config.yaml
encoder_arch: "convnext"
vocab_size: 32
encoder_norm: "rmsnorm"
encoder_layers: 12
encoder_width: 128
decoder_activation: "gelu"
decoder_fused_qkv: true
decoder_positions: "learned"
residual_init: "none"
beta1: 0.9
eps: 1e-10
final_lr_fraction: 0
Rows from block 9 of the audio encoder of a small encoder-decoder audio transcriber, named by matrix and row number. Rows with one number belong to one neuron. Each number is 128 + 32 x the weight over its row's rms, rounded and kept within 0 to 255. All counts start at 0. Numbers have three digits each.
Before each neuron's rows are labels from the 100 clips, of 14848, where the neuron reaches its highest value: "strongest on" is what is common among them. Only what is clearly more common there than usual is listed. The data: short read English sentences (LibriTTS-R). In brackets: how many of the 100, against the usual share in percent.
# fc1: MLP up (encoder.blocks.9.mlp.fc1.weight, 512x128), inputs 0-127
# fc2: MLP down (encoder.blocks.9.mlp.fc2.weight, 128x512, transposed), outputs 0-127

strongest on: the word "you" (39 vs 15.2); the word "not" (28 vs 6.3)
fc1.148:169133171114104058086140151172168132129132113096088108134146135159068068117153127112093102106150102153123134156094102155148100149132130175162088120058117119139120124162050178112151141130102164168141230092121140110114141072127154136135107119187143146068151104142186084146143098128139127063140098126087101138093145138200102086100098105081140148081069119125116162132169093103160090099122
fc2.148:127149126185124107095109119184127143133115121186138132109142102113134147110190058162091103108071087124130115105065150109105114163095157108134125168153115103121100107159184091107192140126126151123127101108141165103086185085124189142201111088058147139144114203159116142073078151126133142125137135145153111145028156148083131101148116101156081119168106175111161098096172136081087116134125

strongest on: the word "said" (55 vs 6.3)
fc1.35:070139095095129133093113107122192135082100156098129102117167152128136087110140146130116139119090075160132082158180115120137081101178129157102145134151103167069187135154106119052117153130201089126161126134139157116184123099140156191126109145172114158063120061107140131126118119128108195142199182120134111090108146068110165087136168152122103166116074116168135128104165160124191099133176
fc2.35:145057142119109114129080116121152087133119132166078076128079121148134087134119181193092104134099117139131070154092161169161115129152172129136092073129177093133115131100099138152136118113141143115094185144131090137123099112167166215092172026108176107126139089113126105099131115105082104107140219179153122136096137073099131121145099150103102093113164141127166135097197150092139172135133

strongest on: the word "think" (42 vs 1.8)
fc1.294:128125154123127123086130160093089139159118165183131109163112159094127146111120101125088085142159172103156015159129147158112152115178125126110085135137101128133122106132110082182102164151142170109223088100112146149137144157139166109047092134090173051175155133173115122124165138119099090118091114070106183148153096145069139063118126130121147149143081147111186162128138162154136097131168
fc2.294:148145143099102134111093208152084175175144115128118101166122120111143146130209125120156182125122178079159127149094072117112100150150098128123159103174083132164147101119078130111054155054090103160149100095142110132170118122134172099108109136156132158132163127115161085146090124084141107136063158161218097097102094179100119125106130136097055136117126096134133130072078150113101102076089

strongest on: the word "never" (25 vs 1.3)
fc1.134:137125114173137153149130110132200186141147095147067164186149179118038086138127122173139166167168104148139149232127120115139154090104108121124134124120128195179055117191116153106147094112127087147148135073139142189156103113135165146119152171126125133140114138180112116138136114106137103033140123122126085099141109144142123147156113130134159155112201160151089146144105068143136156092104
fc2.134:156218116143125134078172178160124142182057130162131122117114135133150165117181041079089096119131159158060142092102127103122138144161118143129100126131121134139081101088180130108110093096119153101149124129154102083128146113131162092201106139097118146150103069149144146174025176177118098115126166140140111080076134146135146135122124138168130155183092180173131106098101143129154090113150

strongest on: the word "again" (36 vs 0.9)
fc1.488:124141152134129081139106124145161069091104113134120152130169115126101135157146135117093129099125108128135062131137174116136187131086131136111074141086162116162168106163097108172144164112110087148084194102117130098180224137159097120104194110131125116131159152066125165096141086127125084124072089149127128158159123104131081170063157155169109110120035167152108177167090106139125102199156
fc2.488:103094122122140102102144117105195115181119193161141107146151144167128119081144107145117081106151177081137100070080132092094048187118168117125154119138143145090113127096131161117148077115144173090120165199092133087191119134168156140139152161143132074124151173101177112140113114113122148122138157189153117087126213143082096107110087081106074121164132133111163073099165148135113149102077

strongest on: the word "i" (60 vs 18.1); the word "and" (29 vs 10.4)
fc1.5:154115123090123111133141134110149121069166133155128166099127134129117121172177115081148153184110172181159118107058152127139138113161107125150123087163126096126169111172116159120149109084115110126162162128174075115155188175166121106126139145102105147130161112219159145101143115148153222159091107093110090125157133145087114075078172143211155083087121165188125185132104130081155172117108
fc2.5:099092138187160148078126172179127083068160112147163162112066120103110128122138110117149158159116121097130185103139197120135205111117149109129187115034115092167143160148096168184148131123119120093166141177167100121100122142140146095107078147133143167103115106177161074088181163124115150131169108111115095171162165112186120154122201133175127099136151131185141130111127150128116163177139

strongest on: the word "you" (38 vs 15.2)
fc1.279:115058094075097115172118103103181117136014171114133115144190118129174135126145150153126090146116110166122141132172114102118162129148127177174131084118152165121110075129102117182136093087126110138151157090145135132153098079175074173087139107125117092129104105141136059164175074171130172125074044134149130147104114122117136128095115102109135103154177099153117195123116111156169076116155
fc2.279:143101102169140131118103120093181146168186135084080194106114101103054132061093127197155125104121145115105139104131115099160099120111098131170156169138131119142142095067086099095115112114155059102119214098068169106145124154175113171125165136118089129113155167091081140117134091109136153168105155104096142097110194181111152134128088157098140128074171141080107095151073102118167129116128

strongest on: the word "be" (27 vs 4.4)
fc1.173:138124157129164140106190094084092125166108104136100144137144109103115095147102093125092138102165058097076058107117152075153122173153065134130160071145160126125096100080130153105131150131066101111175172129172146151104156154153126169147047115163128150153127105107106120175142130160164169106080162127092151152147099128166117148160213181175151119107081071102117116151119065103151111120082
fc2.173:125143123145124119122109179130169138109113145156197091118156142107093128178131134106068148109135104115183144095080147124121128175116095074099126153110088158149141159153180108175093108130165091110141155128175145170114109182077100131157024121130154108076120136159131139125145116178123141086142089107121164121156111165069131124131122133122119093093093167111119088137180165043073104149023

strongest on: the word "i" (46 vs 18.1)
fc1.268:123121125139142132125101164122091111148155143126146155103214160094109118095118146148104154138130136100128125144134130098135138090133124099131156145140147043107154103129154166127123117103162148100204105083255167137150148183127103114118000143138088127174140123114136097118158082142132121100094111111136133136123148142106162130159154113138122059126113114121121163133116136087142133103158
fc2.268:103148130149092125148109120125172087135150123131139122115084156195105100148139156128107119135123134115117134111136147141167127148115116147108097101157091148101110120124118131160120153111115128158153122158193112115119122145125098115116000119113142122000131125127125105135105145112116126119121209117126126116107142131187109110144122154088128158141144128084122120125129139121109121185122

strongest on: the word "don't" (64 vs 2.5); the word "i" (42 vs 18.1)
fc1.321:149142147153125171127165149157107150088107157118128129107143130135097169123129145121040127219175113103114117176083056123176107094087111136127073176134141105116169119144133078167108067121075193180168127151086136112124090101160107101116122143200096120089163127138129087107167081102121144096124164098125134127161142102113127098106130116125172140054147145205090195123085130134126173125149
fc2.321:124157118139112120121151100096111190092165117114134146080111133118185079120155111135140152125086062134124077142076162094127178135133090072123166157143141147104106089142057143074174091161131187109139135101139166172125156134149120065076165097088128161120125137078094103181154214150147096125122128096126138193171144147133196178127178188131138140119136112201170105112125129152114112157122

strongest on: the word "you" (35 vs 15.2)
fc1.401:100158194115131091167149134060124127136166062149064155151089148139158114121110134109139096121176156143182155127143080116152141138142142159153105086075127127115101115090088135138098113136105220079217109113136157156172102095134187127126134129209157129139130086146170088144177103123094154091097167114100062107086136184141150111168143128117141063122131140153144121131161145179164138088126
fc2.401:129118096180089142120105145136112121129085151117145162127107116101134102162116097103078154148120110087145159094154163133118114116114092155103107139120100134148119129077113128137144171147146199124141089184154180100089171164163190094183139032078124074121163066147092104147115163080058107106103140157115129101113063155070103188106162072078110157160126109161140107092098149114094115162077

strongest on: the word "very" (42 vs 1.6)
fc1.507:086141213194103126146137120101192121086085165110116173113149113091122109061096148088097118147127059113163132108169084082123159131119155095080087095167149162103093144081072146107148106160091163083169109098117108137134141133142182127163100107130148108088160075099162145120133115112105145133149142099164067151125163097144156140108103195056124079112157164171099108181121151112173118139120
fc2.507:144152110160047199120102119091133053107133140198124095146114126083144100091130136079133113175072114120129097111095093131123079154164071173102099137117126103189114133146134113126168157118144108128119101127092160138145096104132134083137072056082139059119100076077112131182080152135094144141179157149112102142101099098075141126142145118146129187165116106118160137104164179194117173123101

strongest on: the word "it" (37 vs 12.9); the word "not" (29 vs 6.3); the word "he" (29 vs 11); the word "is" (25 vs 8.4)
fc1.127:162078123166119120102152119187126080112070098158101118134160159149177116141116135069122150158195123089182079135147153119134167165157147167103152036136126088142125069103182115196151129162144102109127050120166086189113111136142139141169074110160157139105138124169144092156109142116137147102093092101134150086135141127155182064090157148150093151084157125153178116129087073100125129129141
fc2.127:140114150098166120146089115141124125153134145146117120125110185093149135152134132159126153095144143180161184175138099103104141127110091124164200153093131045124136127173066126073143112192111141078101113071178179151096121163125168121112119138143142122127186168114150129078126084127117182067157113167055149157171098130069110162090151157134206112083109137166113136099080162105148131162084

strongest on: the word "not" (36 vs 6.3)
fc1.271:097128143070111107101160124167177094084043080096107138116162149118089131139090162125165131140195135125181140171112135125109104189178132133140115097089122118168175091125108159118101119102089146081158115122161144117126170083163141108118118115167130099095118128140181124219138136138150102125151146070104149197126121125142045100137114132107115116117061137091203112124192123068143097098099
fc2.271:197106126142102095066124186156163168097132124192108123125115124078154082085083100109204076099130070103117157163120102108145077104156107154127152096150103113152176184179154088107124116151147158142132116107136122159132117088124118095111108084088166128097119125143076091136117115134197170128170114135115188081123168129070150149136150111185195159106141145189120105094148177126132171159102

strongest on: the word "very" (37 vs 1.6)
fc1.140:119120168152133146187092131148179008150096141141146169140180101086144128092121194179084128140133097151126139153105144105102133174150132100147147122147161134142127124084052165096133140111101154087205122129120163146109101124138132158110150165108106096080135125062156112121159130126116125111099110108163074115132101104094118116179140156063115085116126185228139112097094091073117128097121
fc2.140:161087161193089091126115166039166130093137122124106093088114120145070131145063152088088115139107111123151129162101155169125065184122071170092071123100163122125185170144193092115174117144092078183100120121123173140184128102125154081112114146129120148141136094093110129113106089141076095169137112150113137139133115119124060192110120139121169149078118119136132156148166194089118152124102

strongest on: the word "very" (34 vs 1.6)
fc1.156:147113139128106086076105208103176126145154177131112133150119121130100132074087143104135099184131123117147175110136081069130090194124064153115117161123138047112158091129075152118139107123101108146115158140105108133144099105199104166106088130133137101097155187124167110088099097116117110111199102097097072115173162129097148105140133106104156089089063145149052174124180118076124119155108
fc2.156:136146111115147128113146123119108129166125094083147147143152107113130209151111138119147156148197066077167147157154115121101159157114168141153149108142174147079177119158163137130095147121160181119155090089152113096127151123116153114140155119139140190169198109156178156064139084130160076116114161185177203077104165136093125089125084128134068121092086136129079106122093055128148097089079

strongest on: the word "be" (29 vs 4.4)
fc1.372:155157175156136086099124172126138123132140133182095138100104118119120094122130034090119105106090199163123061135100110100117113123147152119085173142134168113168143130157130113127146169188118111134123138100096133138084122135161131101133158120136106052149126146117066102121160143098173130119099081113156139151102075147221116156126185129116221147141141059104174147159119099159177135195163
fc2.372:124127132160150095167140125104118157162140098144176147099210140180136139131180161053114134145149096116189096076138170129101098137116117098165159105150087155106113101108156159116109135097109111106102138105130138129148150209053108065171120127153117101119136120134130115102159109150088114213119111117116134121147134164092123115113119130109109145156174142096136016147149124081088098040193

strongest on: the word "not" (53 vs 6.3)
fc1.288:137086182059178072118155117150133090119144144160122105150129176096134115163096137175083150171146102093115161175105152125119129173156133091090114156118167139102107104131121137080145138146170163122193155072115118164098116132130159124148054087195153147152098131178156121122160072144130177132141102160121136152147115121175101185098058086110099107046081169101107077135149134167117082101140
fc2.288:164142125157079162103143077202114120165135166147130100143167151098147107131137108119079115115062159148210111111060144110099157130144131154138126145127187094135148110041172107198133153127125100131121040120100140172076095127170122099137068161092172111088085175147165129102081139098152144142088177146142142143094078102159132090121134134108168118131129122067141117136178103145104167135145

strongest on: the word "me" (28 vs 5.2)
fc1.485:193113125076158141154176101103206059139157132098124180133135128128088093054133156105145157174103147141139140135103107094129105142168116175169086079124110094147096084093134153123146134164156203106161160095149146159101213124163138153076147126107148165144170130111131099158158172179132199079148086138090125121126126144078161087119135163133142098062085179112163138122139121123140159128127
fc2.485:113108151131162176134119104193146151117112170110105136153113134084149197105128119120185104133142111152099058124191105150119178111140169071173093133091191155078145131070144158139134174129109162119118094089134124118127088123108102153123114127151086101139136172061181092092119124122085152210135151129145199162127118083190101136129193108176145128077108118162063133124094123147177135146143

strongest on: the word "again" (29 vs 0.9)
fc1.275:096121150131121112067171116155109197113103178135102139142122157133168083172158129092146132143170149144236113142098130079116089073087098086125110100151143154112106096117058159102128126135164100145075097157100087143150142123151139128117145089126173114125108152102084167099131101147069157097137156066126153063070132095170135169086107169165147135087093181127129060112160123079161142127135
fc2.275:120119129112180144155087188161123125161217135045049141096138093117114188098108139170129143126124116164144144156165136106113111163169140170115124142117134135116138145135152165176133169101127066102155160064160152122088123170069089161190135099107126171149153142138110110121100140113084098100111111186115134134120081124196070171078123157209119170132106096100101149124101086112134105142137

strongest on: the word "not" (35 vs 6.3)
fc1.457:109133171126129146093091131106101101151183125077092143101121138099130108101083114119098127112174146113136121114101086139136132089187061129108109069064148111134204119125180127205189121125145174049102097102056129094118127143175109130037154110147144089166134123115131123209154098109132100123082157111130101109148140126162162163152163142073107118132091124175103117136152141091153116162079
fc2.457:149149133158088154145145130105087144143075077128153162151133121100182120164117132171149177132099091133118142140128164121119140185101166099081154111136053162069118123076084150129165167119110078163131115114105150152127159085096123091169188175164099135170106153112149154102115142137215107095079091123127096087140082147150122152144081165123137162098151104161136137163058070123101072068077

strongest on: the word "said" (28 vs 6.3)
fc1.484:139161198154122119119143126158074131080113139165058103135130136138129115130122144114111133124156101135096107183125131127154100139137174104123110113059126133069093136105112153059123129084082128131208130099103131076123132096132117176079152088103180110112124108087148049167133172149155168126145161133091107105179091121219097168108148151164177097140058133157181136104174125118150129077166
fc2.484:151131111125136089073108116119080116140124202104210142134128115185106157153111118088116111143135111142113088090098112126089090116141065095090167074163054105191101120149146097129140195132123161164113084143100107112171138165131098161097188112083167103109168130132104148138094128124113087103096105099118082114115093156114110067143149093218114164153098167132097128094135091078095110176095

strongest on: the word "not" (46 vs 6.3); the word "do" (32 vs 4.1)
fc1.4:082078129114130119119179123144136111106132185125169122152121135144136116104068128105140167106169182107193136181158182136183092140115156129141159102026149126167139117205080110172163101134128087103191110085116164148157150084135073141046094099168139103105145146130155142134148132147097129133130099115176147119181161123094140123113099151163220128102138149164122177162121098137148114095117
fc2.4:135095111129255112110194146122138170110148103117127182143068073176120137095127125137150090146118112126094130130184182072098091093099122108107129116142080139096151141122111096170145088057164179130111160187081129091146138084113136162149125163151089143141114123108129156126136167141113154114183136082105176099147153109122172130056131100097114115128118107136119144114149159118138118135123

strongest on: the word "said" (44 vs 6.3); the word "he" (30 vs 11)
fc1.56:084133194131127121191145114156103097113133168090115100153153170097085159122077139148168108114137178128133062120134122111112091120111133100128071110093121154133133141193081116148126137108131111120117084183093110064157148099152179145113124114114143129138151146109085149134156080059155078154151082118119158089174134097102100128129200182198133142132193093158103099167058135081111097080083
fc2.56:113095124167115151132128194153075216133119142092106116104187189104076128138088138182147142119128148145062147154127125112097119112147151132061115122144075170077096122151087082125137123098131165114179087125146188175127165061148077089115138127158143111133123156124095157127150094161130116129133077148070144051139035105169139107115165143087166124106110116168154143091119117142125139137178

strongest on: the word "the" (60 vs 24.9)
fc1.93:154172117163158108168095152109117078151057065084132154126096114095111129075121142102101062114163114113127078220166104133151190144127107133076137122151178169134193093176149079147172130110133101140148195109122159130093177167121116111140130119095173136124162116159094114123123107082165154118143165086138106142163112121200120138137133084143098106064080123150114126163175079145104104103097
fc2.93:073115143121088115137081145124171153136124166133181115176120180150092125172145120214070066088104150111151195148078096139138115172138135115106170125188124107161160115149084110073052124150128122162091096085086137133095086192130162131135138108140144149145124128164190204106102119104099122162153068149139079103105123102155134147141153131118110137096116166089193120164108167091122099128129

strongest on: the word "of" (35 vs 9.6)
fc1.269:125149154159129064136117125126113116189104092154096135168168108102072120094119135042125098107136076099136131154086130165127082097081093155120049090091117087125094100116156165161208126141111079083135096147144159185142108108188150109139099140147134086139113112209142152169111064125160095143112159071138124092154093113164138122114131103140128126074124092158145180190107163113092142120154
fc2.269:152091142067143105070145112098152150125136141136108157158173106175179163069104097158188176102171118191061140142139114126151128183089094096143161118081140112084165147109079115083112133118137102151128133093128138120106106112103099135154124103128139156160139136111103149147166131181132177128142088089146125118123134152076155137135132054204095063089083157172160065062092142120164075113106

strongest on: the word "me" (34 vs 5.2)
fc1.262:149139150123138099157117068090143113169158138148064145130156187120111116118152080135085103144153165059104138123104174118139165105153132102075086143109101107132086130109138186201106182097114127047112211110117168134115139149140157170116140131114159168063138131121140168117165085169150097098147155114101108124157162137120125106112146165104132139040146162100166175119138099133220159088135
fc2.262:115060105140143128110097120166192129081117038095174168123178136087158159101152172098159174107131170093151099122138117107151160141118169093120138136159077176134143128144116142169119186088118121146220106154099132061120118129138108168169131156159102126144083169076177062144142106143123180130102123144157132156092147113161105141174127111199118119129118100047089102134128092105156131119154

strongest on: the word "upon" (31 vs 0.5)
fc1.354:095124179062159097142124106122136113193115130160093147143150159107149168140091083119088103122151096130199112187088174152120208073083059146163137127077153074124116129102072098088123181130158139151170117118152159115166121150144102147138081132214156077133157088164111126085140146147131168137095174112156138078129142098136153157161132156154170156154163140135149145141151167145073121111089
fc2.354:153177126075150152189072115114141109112148134108115096119087129132164147085149108139162096150098114137177135123110118093119087089098141181119115085116079115128067130148134167114154157134108202082130078066174127129069109170113096129191114076105131138137183152125147137135110125106104173139155151204079189160137081139163080175116078140117110119088176146114175126097153099190184138121150

strongest on: the word "and" (42 vs 10.4)
fc1.183:113171085101119116179124085136120130082087074125141132152105114123116078159140125139128151121145099125142093137118126121109154162162176120083127108109130187120116109159060139097094158095171168176145116079073085104125116102213116191169093094113192139109191150106081066133156147128025147174156090110105076106148162142161123154101180190135104112140133103109143101085163120137121134121137
fc2.183:124119103113128101140062156106122157149213204106086123148176196160166085111127192191132120136105128154207116152107112136160133121122117087083127097162157126145108145070097119156110111102120196110126129117111092115105137072150107174125127081099192114109177118143100154115116150103079183105082097156118053134081086099077153116142186140101101138152139126113115134107133090127113176113155

strongest on: the word "is" (26 vs 8.4)
fc1.327:137110145105107143088161078119131097102152122096132135098149156146161151085143128128129126118136119143097077129180195123127192126154106096078105116133109088113135132155121178157163137136120142142129119192151082130120155092179098175144084117065111129132177116195162098122108087109102185086150153065118077164094166083126187167073133105118151101112183111138123084171148063047173154103089
fc2.327:075121144147149099138118081122104096098182178134103146165037113120133111104177139187140187129160092096133139136131164184122186079044144138156134134138111106118073103131069072186168147135138156099101072123172112145101110149143155180109110082149164158153076129103055117117147125100050166102121138137111103131178127103119164136107125100134135160129111100134130181075149114143087152139121

strongest on: the word "it" (33 vs 12.9)
fc1.490:148079126154097109106126087098127134104140140137109107132124161118061108039113137109121132134140085088165096197148156124126105101120087152081090146100114072168155125123119193137046128114129166144132175174108105103129144155108081141151103040170156104128111114153131154121089130086143213146163128175097125122111131111075195148123167129149149171125180203124086136135163126089091140168143
fc2.490:154136100137120151132101103167176132127118156090130098070140160160104193135125091149107127142118110109155172160157168123165117118117132127157110157127164071056067152126143126177159136134104195094155159150114206171116122159133163163095145168163131093143165194079140171122108088112116160049126141140101165116130147128094178150118079126121070090171113078087131142105112055126086120133062

strongest on: the word "the" (51 vs 24.9); the word "of" (27 vs 9.6)
fc1.283:043074187098129154093157126140157120075146072152086158105126135096106151134066103152126093107117134141139089121101128094114115115206171111145106170147125195115091088130118070138091161161168123098118147098085088092131106176163108164150122140126152072116135089147171120142194091152150139128143148034089102112125119184111089146070144186160090105146145123169117123176136110137149153118130
fc2.283:119136130117077140164077077146198147126125125104094116045127127175097077161110163101128121154117135104194150171118105146164154152137090084128097074155113149144150173140121158091132146083149128115095121174156144125095112136131016125135107051133161134093109140153109089148140129113124088181183138113166102116146126106101111120140139096167124155136025154154091142159134105073126132082186

strongest on: the word "of" (27 vs 9.6)
fc1.129:086088103107103074136158072129151139150068222129106140125116110147064124153110144131151094067146135089127119168092129112123150108175111092107116127057130137109157121122138124151106092105143122158124105102150117085116113131168085167147080133127172091190104120169119085064151135121168180064070203094136136130131179154102150184104131105127149108136039138155122088127139109104133072167124
fc2.129:121166111168122142108094117197167126172142166102107142163149158102141182155090153155110137099163100178073098097107104158129113169092103079184099098227092156164142083104124144151115179154097132070111117122149122186091077163157110152144088107075131120106128191158139141160105132158147120141113127106149151151143069133110127116111098081159155169113195141172133114125121068115126132058076

strongest on: the word "said" (32 vs 6.3)
fc1.287:072164106128136058135161081144117120112137150109112127143148099097114119114136130121127125122106138133200095196184218120097107112177142121085141135112171104121131135097158159157175114092174162148154124131163079095133145124142078113086144131159106132148151156157152179145116135111124159153142146105170070021143034064100082144122147139166158100144091137149155133132050129132157128150088
fc2.287:141140115073158104109149090134114092187167088144162163090116103090171084087145123108107129160141111113107138135147161128108117086105125064081137116187102131191062164139135148170121117109085146081096167136194161145128075136089136181098135122088130075122121084193101104106145130129110134164120136130104119189122206127092134051151160102117108104134148155109140089067164077131187127082112

strongest on: the word "not" (38 vs 6.3)
fc1.349:132118129101131068101143160123155078130063099109104132149122118101098115156122131067116162058102089150084152140109130097107099144122107181128161144087154152119130154186048155095143055095146115156169193157119166131115128123199185165125110117167138130155155102127137141114123121074184081099199085069144118155107103101098096086079120150158155120066102096126144089117121094104101086107155
fc2.349:153110143184118127097118116168115182145153212238117114168143124145111150134164062127136116118112150109133196068090114071112152179115119120128114124157165106128141135141190083137134129101112145164144084104123134159082147065145153101128115157103173130137087140194153070142102108116133105164103105140165116110067131144071176137142124094105142083127118157159176112137175133093098188160175

strongest on: the word "they" (29 vs 3.4)
fc1.6:129093201054146071095112100100134169195118142130111157126136200152075132110111090106170136113144132161138057166117113074141102071152120082102180120071119139096125117108161111089137140106104188151165171053138170175120121129132118136133161111152108097084134072128117087093130115117091135121124140123157091158177167176110128176163148163118158110128116094127122205156145122103132165071155
fc2.6:169135134098119092147116167063109103144063187114130087090082117121169148106181153175127165105092148079129118106128139141134112131165113073124050147204062131054056111141127128133123192151091112106160150114138129142159159185118165169124088111149130165080151155110078155160153111133104166097119182131148154074070141132160153129127134132115076141081117106095143081095102125099134115092134

strongest on: the word "i" (45 vs 18.1)
fc1.38:096052173127102172101139125113123140116116077104131205142127120110120093169111099140113207163144117109143065141153113095104158145144134178123113103091145104091170123227167158085146071153122091131155110155097124119152179118138148103127098121181127087132167128200087189178157142129161171138153144127141116141110150150153159162154108129142108116117082201147167103170134139149122165207133
fc2.38:197111072077160174138139065112128106137145108114110107113169115152038098170122103141143101123173117177136175152142122105144087149203120139132168147148093147157074174111145178092181142124099069101169111124113152109095075129109132103119145162143120119096149168069174119170106144139139145138146115147045133185177051136122098125136135131142178138153171133142163145097168181146152131141097

strongest on: the word "of" (28 vs 9.6)
fc1.471:103112158186116067197145123118098110121113103123075157193066151073081198111179141105116064137125130108218091160142122069109153146131169122154122080098119110088068105079121118156113165104111145087126112147096087088141090129154108089088131121086116152160108116143165112121160077143139099154134075122106142099162066094169074163127144091081118120112139130170130143132115150150122118077126
fc2.471:105084136068138074101093123135133165154151164122130132093111162096150132107121109071137141123167161123148138143126090091091115139150104095156135079153066150221195132088115110143137128070104149106085114090180118156149067126170105110088211087113191103128107034116135111182108136114067121145056133131136137091150125110071077117132139119120163131121128111133089113097114152155088128127091

strongest on: the word "then" (28 vs 2.3)
fc1.207:115126117109119147106055088083097183103085197177140191115175166116137130084108089138087143135178106139139148127111174095128122103126126111109136115153118102158157128087134120154151126104145124112203131117141106080150145155153123158131109166171143145172098129180134111154140167139082106081155075067155161145096144094122216079128162165143155122120029146151114193157159111152109127125065
fc2.207:143113146119123121124119068116102091152093112155052202136117104130175165132184178114087116127151073163168125115107162126169106092126108187119194145080110089041148133153115109149157083177108138058114173171147138127153103127126171118141082206136109110109149121170095134113133130159157159101157137130125071146126154120172132071114135118178088110182182127139109130136090128188136110091156

strongest on: the word "not" (28 vs 6.3)
fc1.315:143109166103127076112180115096102076175091132139064084131163157068160115144076125113125115125207119097111147160046158167137096195090091131076086132114121136079128128166113125126159110142115114108107150155083082162132152108143105133172120076179131136119175138107106138193118064097132147162160066127140153173124105103179142146205101149131157116094088096151134103162125145109148130096082
fc2.315:124141101157105092152137109090162184155129175118117105132157156107154146167145153174163134122097128112177113070085158063112082130186152099100132162165083144128130110107147097108097162179136085169133115070161153076107083144130151121129118175165125142138068118154142184143142115155139121164105112093161155079038093099151171129122093175153174093111105127111097137188150159075053111167157

strongest on: the word "i" (70 vs 18.1)
fc1.81:147122173157124153177136103125140143140096078133123198101173146125191098143099098132105157208149096107134095134095096063149094126163158177055108121139108107097147127179149059155146103130162173101170156069118144114140128150164089095147147082114102074120151131108079107148121135142099173082108140134145129113143125128149114110107143186172214123148093111173105119159133177159140163200169
fc2.81:128152149143137119088110083173158173133130079175172072114173137151172171105163136142115123143104185163172153103110130117127114152101105132084126108170135145172122141171159127046206145201158114089146129105091162122177161152152096089167177068075110043111143129081123172169177141146132132157106148142142124171109115145112140115132142124058100132091142060186146137109141135152140128140111

strongest on: the word "said" (55 vs 6.3); the word "that" (29 vs 6.7); the word "she" (27 vs 5.9)
fc1.461:080135197080121151132150118082087107115131148092115101180148166095122127077150130146060077117146157050100111161094115113121138112083134130087121090139151142140150127117058048168085151112103129085094105159130143112145089163139128117127103150151131102101125109181142113094166157088131125109202031149144145095154113106105151099106125208152152164106141116143123138158132098084107078082077
fc2.461:098122142172094145103156096185142162183045144112124157158159154117176097193100143092094115143135101159132156116111126133105108160130136162106111146151087141064142104098137107133097097162103136134114094114147173182152128084130126069141095168176185155113116184138071129098162105155169090140198100136122095114141060131183137148087147127075096055114165158160110149111120153121093101144198

strongest on: the word "to" (40 vs 14.6); the word "be" (32 vs 4.4)
fc1.98:161121139103128133138128143158153183096136129131114090155103121087170121098061134138139151076097103085174098093182087102110131117126164157141138125154164141102167098109110089182096156113150180141111094099152114124139120166195141199100164089155141045171105116140161133175144090122175114075105118104132131103161144104061087132083150202137151095110152101169138107086072152161160197116087
fc2.98:070117137137129163129131216108136155096103167139147135135130156140129151139114110173182099145084103150060075116081084101128094178117125053082103076178096141091141117157095158134092144140094080107120087124188153098093143083091134171132108130161159154100127122157112157091116108144131097117227138108165166175129061163182168146131163144123144131086133158145131068102110146138159132144085

strongest on: the word "very" (33 vs 1.6)
fc1.289:093072167113146129092189149081127102148089073125145135107138168134136164119133130104065142095147117170157089108132123092107080143176075158146089136116117114141128127159037164175113151149198101096124173130144133121122164111166126148134140114168140106147188135038164134132172164121109100134142078125113084138112139099147164132110110121124182146103051126130093118119117080049180065158152
fc2.289:112076139145162102145112212126153084128091050170084123078117128068101172105066096073137080138156063136138162130114164150076139114066088109150068082102103121108148131082145118098200126175115121075111103144137125137146122098126147142176129105126141145156132172110117154120115053112132110087092153146132113180123121135084094112088056147168102172153156151144153133168124118113129152161111

strongest on: the word "said" (46 vs 6.3); the word "she" (26 vs 5.9)
fc1.201:154116166111103111179110136134107074143080123136140207157135153114155187101090111141133089115201168081190126148080142082134178090116154104116148092098143142160110130119156061165177140156125172107118163088130128125117094121126125167139144151121094090085101040104176156106157183131191074141142118121159144150099089177139136131147155126129140091108123154221136122138090104067098126153120
fc2.201:129066143132127133172097127131188199136096139131127101076169135143124181193103176175096083098123127160140175165146172096179118201120114161158091082156108115101212164116061138086122064171093098131140144173117105195095127130117155106127119137116070090121117120135117150125146095108085135163166097121138135124198085128138073166126127149113140092143115115140129146151074154142168118168116

strongest on: the word "of" (53 vs 9.6)
fc1.143:200121127143130083128146136159148123173196123051062161139116120127134205171115155079093176090109122132107096119115147069095148141140111101128116159088139153141060151126116114124112150093158096101161145100082133034132093115122088103127143157153162182117106124107187123125127113125099136176158108057106075103084136132129079146108137143109163120095063125167170091151153121139148123129058
fc2.143:122137149113114110090136135116176106135129088116139166148123115111101091104164130143182096121139110113107139115104143115118108161055107058092165109189074145146071147106164140062102124071100098129174133094108101132185162147103071178071205144164162148175116145136059174164158153141183078095146111108127107173147092148112119131143132121208082141109130132122097105144163132069113164095162